python train.py --model="encoder-decoder audio transcriber" --dataset="short read English sentences (LibriTTS-R)" --train_examples=26041 --time_shift_ms=100 --n_mels=80 --hop_length=160 --input="log_mel" --spec_augment=true --win_length=400 --tokenizer="word" --vocab_size=5132 --encoder_arch="quartznet" --encoder_norm="batchnorm" --encoder_activation="relu" --encoder_depths=[3, 3, 3] --encoder_kernel_size=9 --encoder_stem="single" --encoder_widths=[128, 160, 192] --fusion="cross_attention" --decoder_width=320 --decoder_layers=10 --decoder_norm="layernorm" --decoder_norm_position="pre" --decoder_activation="geglu" --decoder_mlp_ratio=2.67 --decoder_head_dim=64 --decoder_fused_qkv=true --decoder_bias="none" --decoder_qk_norm=false --decoder_parallel_block=false --decoder_inner_norm=false --decoder_positions="learned" --decoder_cross_attention_every=2 --decoder_tie_embeddings=true --init="torch_default" --residual_init="none" --optimizer="muon" --muon_scale="original" --lr=0.01 --momentum=0.85 --nesterov=true --orthogonalizer="polar_express" --adamw_lr_other_params=0.0016 --grad_clip=1.0 --ema_decay=0.99 --steps=4000 --batch_size=256 --epochs=39.3 --lr_schedule="cosine" --final_lr_fraction=0.05 --warmup_steps=120 --weight_decay=0.05 --adamw_weight_decay_other_params=0.01
Rows from block 5 of the text decoder of a small encoder-decoder audio transcriber, named by matrix and row number. Rows with one number belong to one neuron. Each number is 200 + 40 x the weight over its row's rms, rounded and kept within 0 to 999. All counts start at 0.
After each neuron's rows are labels from the 100 texts, of 14848, where the neuron reaches its largest size: "tokens" is the input token at the peak. Only what is clearly more common there than usual is listed. The data: short read English sentences (LibriTTS-R).
# gate: MLP gate (decoder.blocks.5.mlp.gate.weight, 848x320), inputs 0-79
# fc1: MLP up (decoder.blocks.5.mlp.fc1.weight, 848x320), inputs 0-79
# fc2: MLP down (decoder.blocks.5.mlp.fc2.weight, 320x848, transposed), outputs 0-79

gate.389,193,222,226,270,274,249,225,220,156,169,243,145,170,217,150,248,183,190,230,224,212,176,248,134,204,122,169,216,206,217,227,86,264,171,188,141,169,254,209,234,169,224,181,207,162,237,207,169,220,164,172,218,240,163,186,120,201,178,287,195,176,214,176,232,189,225,252,184,162,221,223,193,203,200,228,224,214,270,188,283
fc1.389,253,225,214,141,173,192,213,192,225,174,215,147,153,137,258,195,219,220,192,281,188,265,208,164,231,201,141,197,210,190,200,170,181,256,226,178,159,191,220,209,219,245,196,141,274,250,212,169,228,202,222,240,204,187,215,260,134,232,178,221,220,212,138,226,199,174,179,163,219,202,151,121,133,170,217,150,129,249,264,258
fc2.389,257,208,201,153,161,143,183,292,194,212,223,210,246,161,259,97,199,147,236,202,233,135,180,138,201,215,179,147,228,240,265,155,167,248,259,185,153,237,207,222,224,190,219,146,237,174,136,251,193,258,167,201,171,235,110,187,192,266,162,268,226,150,255,240,171,177,224,258,175,203,151,200,175,112,209,171,235,231,166,249
tokens: "the"; "his"

gate.484,190,229,175,190,163,214,146,166,217,229,145,175,252,197,150,183,201,202,132,220,197,155,180,183,128,244,215,186,237,287,183,290,200,280,223,278,211,232,271,193,275,180,166,177,203,216,248,214,198,180,195,233,166,210,111,160,174,190,195,198,218,156,178,124,199,247,131,173,222,165,194,215,223,198,223,216,198,173,193,149
fc1.484,185,272,186,210,120,255,238,131,193,298,171,223,205,252,169,243,198,135,175,213,215,231,191,266,153,200,254,214,183,183,185,248,178,143,226,215,209,167,264,188,282,219,167,250,156,98,142,205,190,189,214,113,181,257,209,160,243,252,250,184,207,167,201,255,125,201,174,234,142,196,204,264,212,238,256,249,194,189,152,221
fc2.484,149,268,196,214,172,224,222,197,222,246,254,258,225,207,202,129,252,184,213,139,161,234,159,196,213,192,199,322,189,239,150,176,222,199,191,262,232,209,203,162,223,203,201,201,255,171,208,180,216,192,209,229,171,219,225,177,220,239,142,136,116,243,214,146,160,254,203,257,165,202,135,223,218,119,183,183,257,149,205,199
tokens: "he"; "on"

gate.738,215,168,259,245,197,177,147,243,258,241,225,223,235,175,162,215,223,201,201,190,188,189,167,252,239,163,152,225,228,203,209,146,111,135,205,239,169,161,215,206,210,236,83,269,171,139,209,161,244,180,219,246,122,222,248,268,168,164,227,251,173,231,256,237,242,168,202,245,215,188,242,262,152,208,172,218,193,258,196,231
fc1.738,175,242,213,228,225,265,141,204,157,243,135,241,185,165,185,150,182,176,227,192,192,293,200,166,284,115,149,117,166,177,170,193,169,122,146,211,145,212,249,244,229,195,176,166,173,209,286,148,228,233,116,121,245,275,192,211,227,152,192,190,142,293,260,152,283,248,82,191,205,117,167,90,183,222,216,222,213,209,166,237
fc2.738,212,212,192,221,233,292,165,200,273,197,135,163,186,213,181,197,225,223,253,247,184,163,139,274,149,190,189,182,250,168,171,248,255,122,204,222,252,166,175,239,202,186,174,174,121,163,157,221,257,222,215,216,245,221,229,177,162,192,230,253,210,129,248,214,162,258,223,224,201,161,144,262,202,236,140,146,203,224,209,252
tokens: "the"; "of"

gate.520,160,155,194,225,287,255,196,230,194,256,154,170,257,244,143,185,229,198,218,258,108,243,265,244,195,204,209,163,211,193,138,143,253,177,141,213,190,208,250,186,184,186,234,259,184,188,237,159,249,178,322,175,183,233,225,195,258,266,183,196,202,210,258,190,168,188,235,216,239,240,270,208,185,189,199,168,188,159,217,181
fc1.520,173,173,251,206,180,213,189,161,257,212,189,194,248,241,197,231,162,182,231,109,212,210,100,177,196,203,221,178,227,180,151,152,192,216,197,167,257,185,164,258,147,262,176,190,168,182,169,276,177,205,140,207,147,218,308,211,153,277,220,229,201,250,228,145,228,250,132,219,144,173,167,237,175,188,186,208,264,172,167,198
fc2.520,151,208,200,209,136,189,224,165,204,186,172,223,150,229,174,207,148,256,222,234,157,232,264,141,249,274,146,245,207,101,207,217,223,124,183,211,239,223,140,190,197,168,296,245,252,170,245,193,205,201,219,229,177,250,243,210,174,137,266,177,143,279,224,181,146,230,208,191,152,185,169,284,195,257,199,202,189,190,279,196
tokens: "a"

gate.183,202,177,272,199,213,208,220,208,159,167,190,204,260,148,142,159,175,192,173,183,147,222,239,263,189,202,236,204,64,238,207,105,207,162,153,233,183,267,174,209,243,185,168,200,223,186,242,171,279,264,121,173,172,229,165,251,154,203,101,133,178,185,186,191,190,159,206,210,207,278,186,203,182,208,156,158,186,167,196,211
fc1.183,131,180,158,181,229,179,157,236,245,294,229,234,170,206,284,190,203,245,228,162,152,231,159,181,202,190,215,240,249,181,239,247,205,207,218,268,230,195,227,160,204,224,240,163,246,273,203,171,205,183,271,248,181,157,182,195,240,185,206,174,226,219,144,222,198,282,236,219,218,208,172,154,237,172,114,154,243,164,231,261
fc2.183,174,238,159,146,216,268,213,172,312,162,172,170,178,233,199,193,232,237,294,296,275,176,144,267,281,200,146,171,228,190,151,198,219,229,244,232,162,185,177,228,198,220,206,195,162,212,164,180,185,268,242,178,197,169,180,272,163,212,224,206,203,241,177,215,143,174,246,195,275,249,214,137,209,207,247,171,161,163,207,174
tokens: "a"; "but"; "the"; "you"

gate.394,211,171,231,192,250,174,251,266,226,133,196,214,201,211,140,196,213,123,273,235,88,173,182,197,245,166,181,177,144,136,136,188,226,157,191,188,207,178,191,211,247,211,157,284,206,188,173,229,236,217,137,177,163,193,178,197,245,134,240,176,142,145,195,224,222,152,148,213,177,145,261,156,115,194,235,105,223,197,233,165
fc1.394,217,189,155,183,210,169,205,239,188,303,173,151,190,166,235,176,209,204,132,157,257,153,267,215,221,179,210,215,229,162,219,228,88,166,214,312,160,146,215,202,175,262,269,204,158,244,224,215,190,228,143,201,205,197,208,154,105,238,213,240,257,184,180,282,216,218,230,209,214,270,134,185,219,150,170,219,250,184,215,216
fc2.394,202,170,212,169,231,176,144,194,142,240,186,156,143,202,221,277,179,267,249,208,162,232,180,198,159,185,159,209,219,124,205,200,172,207,217,224,249,271,178,148,156,214,210,253,217,161,180,254,176,289,220,215,163,184,197,176,196,117,182,225,173,202,227,160,226,245,248,267,222,133,265,180,165,163,163,190,211,162,210,237
tokens: "i"; "it"; "we"; "she"

gate.316,231,163,182,175,227,235,254,140,176,229,177,166,195,187,141,229,235,156,171,186,225,186,198,218,228,256,200,165,199,245,99,190,210,144,170,184,130,154,225,213,209,181,115,229,150,182,227,230,212,162,184,171,145,327,186,164,186,202,167,269,219,208,181,250,164,247,174,281,198,228,252,234,192,192,179,233,127,230,241,189
fc1.316,177,166,214,219,158,121,261,157,279,106,268,215,173,215,207,230,267,192,216,144,182,190,236,215,216,136,152,170,262,248,174,164,184,173,203,163,251,168,215,219,232,240,262,179,131,185,142,186,245,200,154,276,242,144,269,288,177,173,215,169,205,210,201,154,197,202,273,150,164,239,243,141,255,189,192,203,192,163,152,200
fc2.316,204,237,217,224,200,210,249,267,246,206,156,209,220,236,256,170,211,241,237,200,193,144,232,176,223,135,260,154,206,291,290,191,162,196,153,241,284,124,265,244,259,191,244,152,250,198,246,150,144,178,225,166,162,253,157,203,238,134,168,223,177,170,143,125,167,167,202,129,132,151,191,146,168,156,220,216,177,174,198,200
tokens: "the"; "he"

gate.695,248,219,124,200,161,237,194,213,136,235,220,197,258,137,245,210,210,222,254,268,221,224,237,232,199,208,232,191,188,238,189,221,162,179,155,260,177,280,177,256,216,134,111,235,174,246,260,209,258,149,116,205,206,233,189,206,226,219,185,271,186,132,238,182,216,222,222,162,268,152,169,221,183,150,197,193,174,196,207,204
fc1.695,278,169,305,226,168,217,180,246,154,118,183,273,254,258,195,229,217,202,230,226,265,183,180,220,163,200,182,229,235,214,239,236,158,233,147,228,252,94,201,194,214,219,178,293,198,134,193,218,214,231,190,245,247,183,160,191,132,236,196,220,183,170,198,223,257,195,212,204,174,209,171,228,145,175,200,239,253,240,195,256
fc2.695,241,178,271,238,206,231,217,179,255,188,261,238,226,206,231,193,219,213,183,168,198,189,167,128,201,178,277,202,172,194,147,121,199,177,167,227,195,214,219,140,217,177,230,216,227,151,221,230,155,224,206,213,178,279,115,186,189,184,187,277,168,194,204,168,216,184,112,247,178,228,242,231,223,115,176,214,180,173,187,198
tokens: "the"; "my"; "not"; "your"

gate.649,179,283,174,218,256,269,176,172,165,188,186,251,178,227,207,227,192,224,196,215,232,192,219,245,234,220,241,168,168,189,192,230,178,176,160,185,251,284,254,190,121,200,172,189,167,226,271,199,278,253,143,234,202,242,173,239,139,123,207,173,206,163,124,237,177,174,164,255,239,221,217,250,134,208,184,206,150,216,229,192
fc1.649,252,198,170,197,212,195,209,183,196,167,136,232,183,235,218,158,217,168,237,196,247,242,228,145,148,282,227,256,226,189,267,156,226,297,168,164,210,146,155,219,245,240,207,250,221,246,131,186,101,158,154,169,202,122,182,151,156,175,218,202,269,220,171,196,225,170,274,120,155,190,177,235,225,206,228,133,230,204,276,139
fc2.649,225,224,178,189,206,215,154,224,198,221,238,250,235,183,143,176,213,165,251,251,280,109,241,122,156,190,223,226,218,218,205,224,217,191,168,241,133,255,100,195,205,195,211,265,131,219,155,241,251,244,175,174,203,194,202,244,154,166,212,178,235,216,243,171,169,207,244,145,217,236,207,213,172,240,293,209,204,218,117,240
tokens: "a"; "the"; "of"

gate.73,211,212,236,236,199,123,253,234,167,259,153,206,201,167,213,234,175,203,211,117,155,220,245,192,64,184,181,250,171,246,260,145,211,229,198,157,257,240,146,171,241,211,243,188,182,177,181,278,199,142,214,170,213,180,230,252,232,164,230,247,311,214,182,172,125,207,170,117,256,156,170,193,222,167,155,230,237,212,185,161
fc1.73,160,223,230,238,240,266,189,183,215,201,252,258,187,204,177,257,220,198,134,214,239,186,168,205,177,133,270,150,242,172,280,206,161,185,184,239,142,164,163,76,131,218,221,187,189,212,229,200,206,269,216,118,183,274,230,134,239,191,141,231,152,195,209,145,191,180,302,161,242,129,188,211,184,179,197,185,185,211,202,162
fc2.73,216,256,211,149,271,187,252,203,226,197,218,291,214,225,225,148,199,221,215,196,202,190,191,198,185,214,263,243,253,169,234,262,208,194,247,152,244,93,154,180,241,225,187,191,234,147,223,231,213,219,246,180,205,241,235,187,190,222,244,186,197,147,168,228,243,200,194,245,189,149,205,242,281,214,258,205,167,251,174,199
tokens: "a"; "could"; "and"; "he"

gate.257,176,154,129,294,267,232,232,227,191,184,211,192,254,187,217,182,200,196,194,146,296,167,172,180,210,276,181,192,251,233,173,244,168,143,169,187,198,255,204,261,251,235,192,152,210,201,158,207,232,222,160,202,204,135,165,196,154,139,168,198,223,170,254,253,169,234,208,199,152,282,246,235,142,231,286,245,225,205,278,185
fc1.257,87,251,166,212,189,209,215,144,154,262,246,182,187,134,141,142,255,159,225,280,139,211,201,241,221,226,183,176,186,240,173,185,166,159,178,120,265,166,206,244,155,277,217,244,219,266,199,226,236,149,216,248,282,112,184,169,211,212,160,158,218,176,238,139,217,214,214,196,238,179,148,200,222,200,193,146,150,218,178,220
fc2.257,240,156,150,249,282,215,163,170,188,207,267,151,205,180,198,184,187,120,195,213,229,140,202,117,184,217,253,144,164,162,142,213,259,159,239,222,261,186,209,223,240,222,208,209,221,282,197,173,215,244,151,255,174,160,201,233,189,111,183,174,196,197,225,140,178,222,126,226,187,306,126,187,235,233,195,190,223,195,213,209
tokens: "have"; "had"

gate.494,239,172,233,152,217,261,228,198,231,213,217,249,138,219,227,179,162,176,211,184,192,236,208,224,240,173,185,233,189,187,155,235,152,163,211,128,224,233,190,181,215,248,133,244,209,224,176,204,192,231,200,204,238,207,258,173,148,183,162,172,253,245,273,134,285,187,264,245,212,172,177,224,212,181,169,257,197,209,201,96
fc1.494,203,182,188,196,214,190,166,237,186,251,240,121,192,165,218,259,187,251,197,266,202,197,206,154,182,230,228,86,185,164,240,265,212,210,161,174,189,218,181,140,204,315,216,213,166,254,186,215,212,183,218,243,77,219,232,180,195,139,231,174,171,228,199,198,223,216,216,177,196,179,237,144,182,178,235,167,264,98,196,203
fc2.494,189,152,254,259,243,281,141,179,220,256,207,206,210,248,201,173,212,160,214,220,223,126,268,73,205,282,164,213,155,173,266,268,163,167,165,215,134,158,156,253,209,179,198,222,158,148,167,247,211,235,188,148,254,205,197,173,157,201,233,225,217,220,235,201,193,195,245,173,207,185,105,203,181,194,213,227,106,169,195,134
tokens: "the"

gate.636,239,220,192,280,202,185,173,152,236,251,187,255,244,195,194,94,187,247,208,197,203,214,167,158,205,249,241,177,201,257,220,185,199,179,207,173,207,153,238,155,165,205,196,155,238,236,195,194,203,179,229,98,162,230,231,220,199,144,86,231,193,248,112,200,185,179,262,165,158,207,194,231,211,174,206,256,314,168,254,229
fc1.636,180,192,155,176,167,228,153,192,118,217,202,261,249,331,244,195,262,170,136,141,207,160,243,225,214,279,205,185,267,261,238,160,168,270,176,183,139,177,232,270,146,233,211,205,190,174,221,169,143,164,219,155,202,197,241,174,134,230,281,217,187,255,195,199,248,206,213,237,213,204,174,178,166,244,210,247,200,199,185,149
fc2.636,171,272,186,159,191,195,165,149,185,194,217,239,105,217,204,196,203,194,253,221,164,213,212,215,180,201,189,225,161,223,269,210,241,223,198,152,232,259,265,196,183,179,176,229,250,229,179,220,183,214,190,254,212,179,209,203,177,214,184,141,215,181,166,207,182,119,157,161,171,162,117,147,244,167,182,191,157,111,202,131
tokens: "i"; "had"

gate.417,221,202,194,179,247,258,240,202,279,120,152,205,170,153,195,250,204,261,226,162,154,115,200,208,263,183,185,201,172,206,201,159,221,220,201,230,189,204,171,211,158,248,140,253,194,185,127,137,205,179,143,279,193,240,147,156,167,178,190,252,236,220,158,247,176,234,196,244,181,238,122,151,170,166,245,193,224,230,201,144
fc1.417,193,218,138,203,212,154,174,213,218,180,155,221,165,179,221,286,171,187,243,192,87,215,219,227,225,215,211,177,175,134,276,162,121,196,239,226,211,250,163,174,218,145,255,231,202,229,177,227,205,193,171,174,180,174,215,95,135,126,217,215,213,216,159,132,146,145,310,241,216,173,217,205,186,256,164,186,204,277,223,232
fc2.417,205,249,205,155,211,192,176,262,192,202,191,237,165,211,191,263,253,227,165,188,189,229,240,181,215,221,185,176,117,245,257,209,178,140,186,183,189,240,163,208,247,116,180,197,226,199,222,207,214,118,245,199,260,206,222,214,282,186,203,225,266,223,222,192,153,143,172,257,198,138,142,177,241,235,230,198,219,190,184,179
tokens: "have"

gate.32,176,217,178,182,228,191,262,239,184,222,228,188,148,189,153,164,118,211,132,245,170,216,216,265,169,153,185,152,114,184,176,194,171,201,282,255,93,163,247,227,249,229,138,219,220,133,193,244,225,193,184,248,210,163,186,223,223,221,228,246,209,209,229,136,229,200,241,304,184,196,151,241,201,169,162,231,208,169,234,265
fc1.32,147,264,222,131,149,209,152,170,202,224,185,207,164,250,156,272,141,150,161,192,162,274,184,163,235,125,261,211,172,158,208,155,221,211,174,272,204,247,143,231,181,183,170,221,197,219,210,193,254,154,202,221,134,205,168,155,198,183,141,222,232,129,210,217,233,260,226,181,263,170,255,231,253,148,244,197,199,156,218,212
fc2.32,155,170,227,142,214,190,166,102,172,204,189,174,238,233,137,201,263,233,203,140,194,223,198,125,213,242,122,201,257,170,211,288,190,199,181,182,227,201,238,132,142,92,214,194,155,211,180,250,143,179,235,210,249,182,166,213,195,244,214,239,277,254,232,199,165,185,255,123,250,167,144,208,202,127,253,208,139,223,143,281
tokens: "have"; "had"; "has"; "i've"

gate.664,234,153,147,169,224,180,161,300,206,271,206,204,221,173,227,150,230,227,162,127,220,178,186,225,202,150,152,130,165,210,134,222,167,252,151,138,191,152,180,211,136,162,200,181,241,236,156,191,128,262,191,199,195,217,141,194,238,256,272,175,189,114,238,243,270,213,240,174,250,181,242,240,228,109,159,171,225,200,201,161
fc1.664,248,178,134,187,243,260,215,166,231,127,176,186,205,173,213,166,143,182,167,225,197,169,249,211,172,134,137,129,258,194,232,173,189,228,179,182,205,222,247,106,239,212,225,183,157,230,198,205,240,170,232,237,241,178,231,178,241,242,200,195,211,228,221,194,207,236,173,186,232,139,197,191,158,201,156,250,315,240,264,199
fc2.664,208,159,222,238,198,113,214,246,142,295,232,213,214,219,193,154,239,185,157,201,191,180,206,193,214,292,162,146,207,196,195,234,183,171,91,236,173,149,155,154,141,221,207,207,246,197,216,221,166,197,255,196,135,183,278,164,180,169,199,233,224,210,194,251,229,165,220,145,225,241,171,203,169,206,138,213,132,228,294,193
tokens: "a"

gate.673,115,175,227,236,225,197,166,229,151,188,194,157,184,200,178,183,209,221,170,206,189,193,110,146,187,170,221,224,160,286,272,219,251,150,180,212,197,213,265,196,218,162,225,276,128,169,209,252,224,216,251,157,216,136,251,211,252,180,131,223,228,160,182,252,190,218,178,232,265,142,160,250,154,177,274,208,211,214,185,211
fc1.673,234,202,241,191,186,162,255,189,156,211,145,196,187,182,232,193,155,182,217,205,238,268,150,213,244,153,229,194,269,171,135,185,183,190,213,220,176,195,222,211,113,255,199,249,203,128,219,227,169,190,178,290,229,218,147,198,141,160,253,201,209,200,212,218,212,228,203,152,180,162,170,189,239,195,138,194,194,250,166,195
fc2.673,180,177,201,244,186,183,195,120,212,204,196,189,188,168,221,169,223,223,228,246,206,270,262,157,222,143,220,176,280,226,171,203,224,242,191,194,220,201,98,237,161,299,164,274,241,268,146,106,277,239,145,259,160,228,185,116,239,236,177,178,231,214,161,164,129,179,239,234,178,170,258,207,216,207,127,189,210,235,144,152
tokens: "i"

gate.550,153,167,219,181,210,160,191,182,242,206,266,258,230,247,167,208,221,188,168,147,249,199,207,186,184,232,120,253,89,209,208,151,82,187,189,219,203,251,204,275,213,232,207,203,234,201,183,218,183,262,195,257,233,231,165,226,175,188,283,216,207,155,236,165,255,226,141,202,136,189,145,170,138,192,228,190,215,90,158,240
fc1.550,197,128,238,165,215,235,125,188,160,262,214,134,165,180,219,190,210,203,244,210,155,230,184,217,196,108,251,193,231,131,198,193,140,230,213,220,237,239,164,256,201,144,149,192,203,169,201,150,232,103,248,228,158,209,197,218,180,247,140,204,239,177,173,292,201,188,199,246,212,147,193,168,222,235,243,186,124,255,213,264
fc2.550,258,237,203,185,180,240,202,241,209,267,169,142,276,262,223,146,282,172,174,190,239,202,228,231,263,208,218,131,168,274,226,180,223,221,217,96,141,172,245,195,237,198,153,139,203,195,246,177,159,248,246,167,238,196,267,205,215,170,246,183,167,212,212,184,153,185,213,113,229,215,112,164,146,178,265,212,177,195,181,190
tokens: "he"; "at"; "was"; "i"

gate.728,147,197,191,197,146,201,143,194,182,179,201,172,217,187,233,137,133,144,163,231,179,200,159,242,133,206,261,250,189,265,232,259,192,215,169,250,239,208,178,138,221,176,213,238,167,180,161,190,195,258,169,191,195,194,196,172,231,166,236,197,185,150,236,252,176,157,249,191,270,228,117,116,167,194,222,228,201,202,137,202
fc1.728,265,153,223,254,185,168,196,236,225,240,199,313,187,192,198,252,221,152,258,230,254,267,169,240,185,200,210,251,205,220,251,224,169,232,270,172,233,249,206,185,127,181,177,214,130,231,279,216,248,167,193,97,158,153,199,212,136,200,179,162,145,285,221,197,235,225,219,175,138,254,197,249,190,129,249,323,251,211,196,159
fc2.728,164,189,174,183,198,239,204,153,196,145,200,196,260,153,250,237,118,254,244,147,180,121,220,162,232,179,248,193,188,227,131,200,163,223,154,274,224,189,176,164,200,169,153,237,204,260,218,127,273,148,170,185,254,286,208,152,267,118,187,182,252,199,210,226,214,223,218,219,226,238,214,208,255,226,218,185,182,166,158,253
tokens: "have"; "had"

gate.237,230,260,150,192,246,173,203,192,155,196,252,229,227,225,203,193,151,295,210,157,123,239,235,79,231,215,178,141,107,144,251,212,230,233,225,183,217,260,178,201,137,133,184,207,180,169,267,219,121,187,141,146,202,139,200,143,185,237,180,251,188,191,187,151,145,159,195,135,181,218,164,163,191,249,183,202,164,205,154,223
fc1.237,205,242,167,232,201,243,244,230,187,230,253,242,149,157,160,187,222,216,119,177,200,146,246,152,211,200,240,191,187,181,244,232,266,176,191,219,236,246,279,227,138,198,145,296,188,189,223,190,217,209,197,130,164,181,118,233,101,204,263,265,182,208,160,230,216,216,171,199,222,198,260,199,251,137,233,181,171,194,247,173
fc2.237,201,201,201,280,221,208,289,235,229,125,118,143,148,205,221,167,143,207,194,164,169,279,204,242,270,164,193,263,267,199,197,153,246,235,177,176,246,122,211,255,204,205,225,197,210,170,194,223,234,216,190,179,218,252,163,185,151,155,170,179,200,181,250,204,231,174,203,203,149,211,247,159,250,125,203,233,113,239,200,221
tokens: "the"; "at"

gate.467,245,186,181,202,237,147,180,209,210,195,124,222,189,207,295,187,201,210,297,289,194,228,193,202,193,182,184,192,212,270,203,251,208,137,173,163,171,140,266,253,178,167,177,184,175,160,164,209,144,248,274,238,262,186,157,227,180,248,223,162,198,225,200,185,200,185,198,190,178,108,192,181,190,209,216,196,180,172,163,253
fc1.467,260,208,172,273,194,165,169,195,198,221,163,204,206,245,212,196,258,182,176,179,215,156,165,182,215,188,205,167,207,190,157,185,290,230,231,210,223,133,166,236,256,107,268,226,107,215,224,139,202,146,229,132,240,187,176,201,176,216,140,233,202,215,262,211,205,269,191,178,233,204,198,190,241,209,81,203,119,239,208,219
fc2.467,186,200,160,150,218,226,203,209,227,246,102,138,264,197,237,150,163,235,181,269,182,201,270,171,181,225,171,132,243,195,201,241,231,253,246,195,214,227,183,260,253,202,172,263,179,157,218,247,140,189,165,250,162,226,200,145,252,138,232,196,214,161,175,273,238,178,184,194,193,237,196,203,120,282,166,215,237,197,211,193
tokens: "have"; "her"; "thank"; "with"

gate.533,247,273,149,241,169,184,204,200,174,201,194,189,187,172,137,133,218,162,115,250,244,180,229,253,193,254,267,251,210,178,211,173,209,258,145,213,253,258,217,222,166,135,259,252,128,177,164,183,147,244,268,135,242,277,148,213,154,175,218,89,197,271,195,158,220,231,213,184,186,177,193,216,195,138,191,213,210,226,189,240
fc1.533,200,183,177,179,179,236,103,203,235,249,189,191,187,310,168,246,139,240,197,158,169,162,153,153,218,158,235,241,228,170,191,234,176,165,253,188,248,188,215,262,193,237,188,189,271,160,165,179,191,144,237,186,248,145,273,232,184,271,125,263,155,193,211,247,118,192,255,147,229,232,239,167,257,199,179,216,141,219,262,157
fc2.533,207,247,152,212,203,101,152,296,172,238,192,200,202,250,168,236,228,213,249,133,217,258,202,190,159,237,213,140,145,226,197,239,229,206,124,203,222,210,155,128,221,192,140,215,192,221,210,243,207,256,266,250,206,205,214,201,169,180,159,247,157,210,359,222,230,222,199,211,249,163,278,203,176,213,177,137,129,214,254,170
tokens: "he"; "man"; "she"

gate.753,222,190,216,178,212,111,160,240,256,204,183,210,202,173,140,193,228,217,212,211,210,268,206,196,213,247,189,167,217,249,164,191,249,211,228,161,166,253,169,202,186,271,174,228,189,217,206,250,313,250,209,207,166,159,175,289,223,252,193,178,158,169,180,198,265,188,198,236,137,241,201,283,166,267,229,187,140,157,242,207
fc1.753,178,153,179,207,263,170,209,151,235,252,95,204,185,158,143,160,253,211,145,198,249,180,174,237,207,192,184,176,216,164,203,213,184,156,177,235,176,162,207,275,129,128,172,239,230,207,251,217,195,154,270,200,207,218,182,195,208,219,196,194,173,172,204,162,203,250,184,199,192,223,207,222,168,147,117,242,174,170,174,196
fc2.753,194,159,244,177,184,207,196,192,169,222,200,221,213,211,155,205,158,158,225,238,200,201,232,192,222,134,219,237,248,173,194,244,195,248,193,161,138,247,238,197,209,198,142,195,245,249,132,159,249,148,156,205,147,172,239,168,149,269,127,278,155,190,224,193,205,227,110,233,155,244,243,184,166,161,246,248,232,195,213,242
tokens: "a"; "with"; "my"

gate.642,205,209,192,252,234,217,175,161,212,161,223,178,107,158,285,137,284,192,160,205,128,181,182,171,127,179,210,205,158,186,246,271,183,183,187,225,176,238,252,226,270,219,135,209,205,181,238,222,255,211,251,244,128,134,77,221,199,179,158,223,251,211,153,169,174,149,204,289,193,161,183,105,273,125,176,259,163,191,221,220
fc1.642,225,138,195,141,158,197,220,141,180,238,233,177,148,286,113,226,143,194,253,160,198,191,114,219,153,260,254,213,174,173,196,219,155,202,204,230,160,236,166,217,215,203,247,178,197,187,177,130,175,157,307,254,189,287,160,227,206,184,301,234,213,186,231,141,181,184,235,240,196,236,164,184,150,135,169,152,137,165,186,257
fc2.642,240,283,175,181,242,215,217,208,225,129,200,218,178,214,244,198,191,241,205,271,159,245,193,126,191,151,193,192,238,157,146,181,163,211,127,270,180,148,223,196,124,133,261,133,194,174,232,210,226,195,237,234,130,194,177,219,192,172,189,234,215,173,271,175,158,150,183,153,148,177,161,170,108,110,227,199,162,254,150,258
tokens: "have"; "not"; "haven't"; "i"

gate.559,222,134,213,313,200,232,238,135,274,168,135,198,115,168,155,216,240,173,140,186,153,157,121,249,188,240,189,170,247,172,206,205,157,221,145,192,178,189,210,168,202,186,252,220,138,159,156,209,276,127,169,228,124,227,225,179,223,173,184,205,170,132,192,188,185,219,164,221,156,216,197,263,221,150,178,194,161,109,195,248
fc1.559,238,205,163,180,242,201,168,223,295,202,159,227,235,198,149,156,171,214,308,223,186,169,195,236,248,268,178,152,142,177,148,177,213,227,234,232,215,208,188,224,180,233,221,194,158,239,94,224,200,118,162,197,235,169,333,210,227,230,210,201,169,215,169,186,228,141,221,132,210,209,227,200,204,246,237,252,234,154,175,191
fc2.559,223,221,290,205,143,221,120,188,256,265,186,167,166,233,138,227,229,201,234,161,215,180,141,228,268,255,226,213,193,194,180,103,173,204,205,186,259,282,178,221,203,305,194,156,261,221,216,226,96,262,162,197,197,156,212,230,179,246,186,158,247,281,188,291,172,203,207,202,272,226,196,201,177,149,223,185,176,220,146,196
tokens: "the"; "see"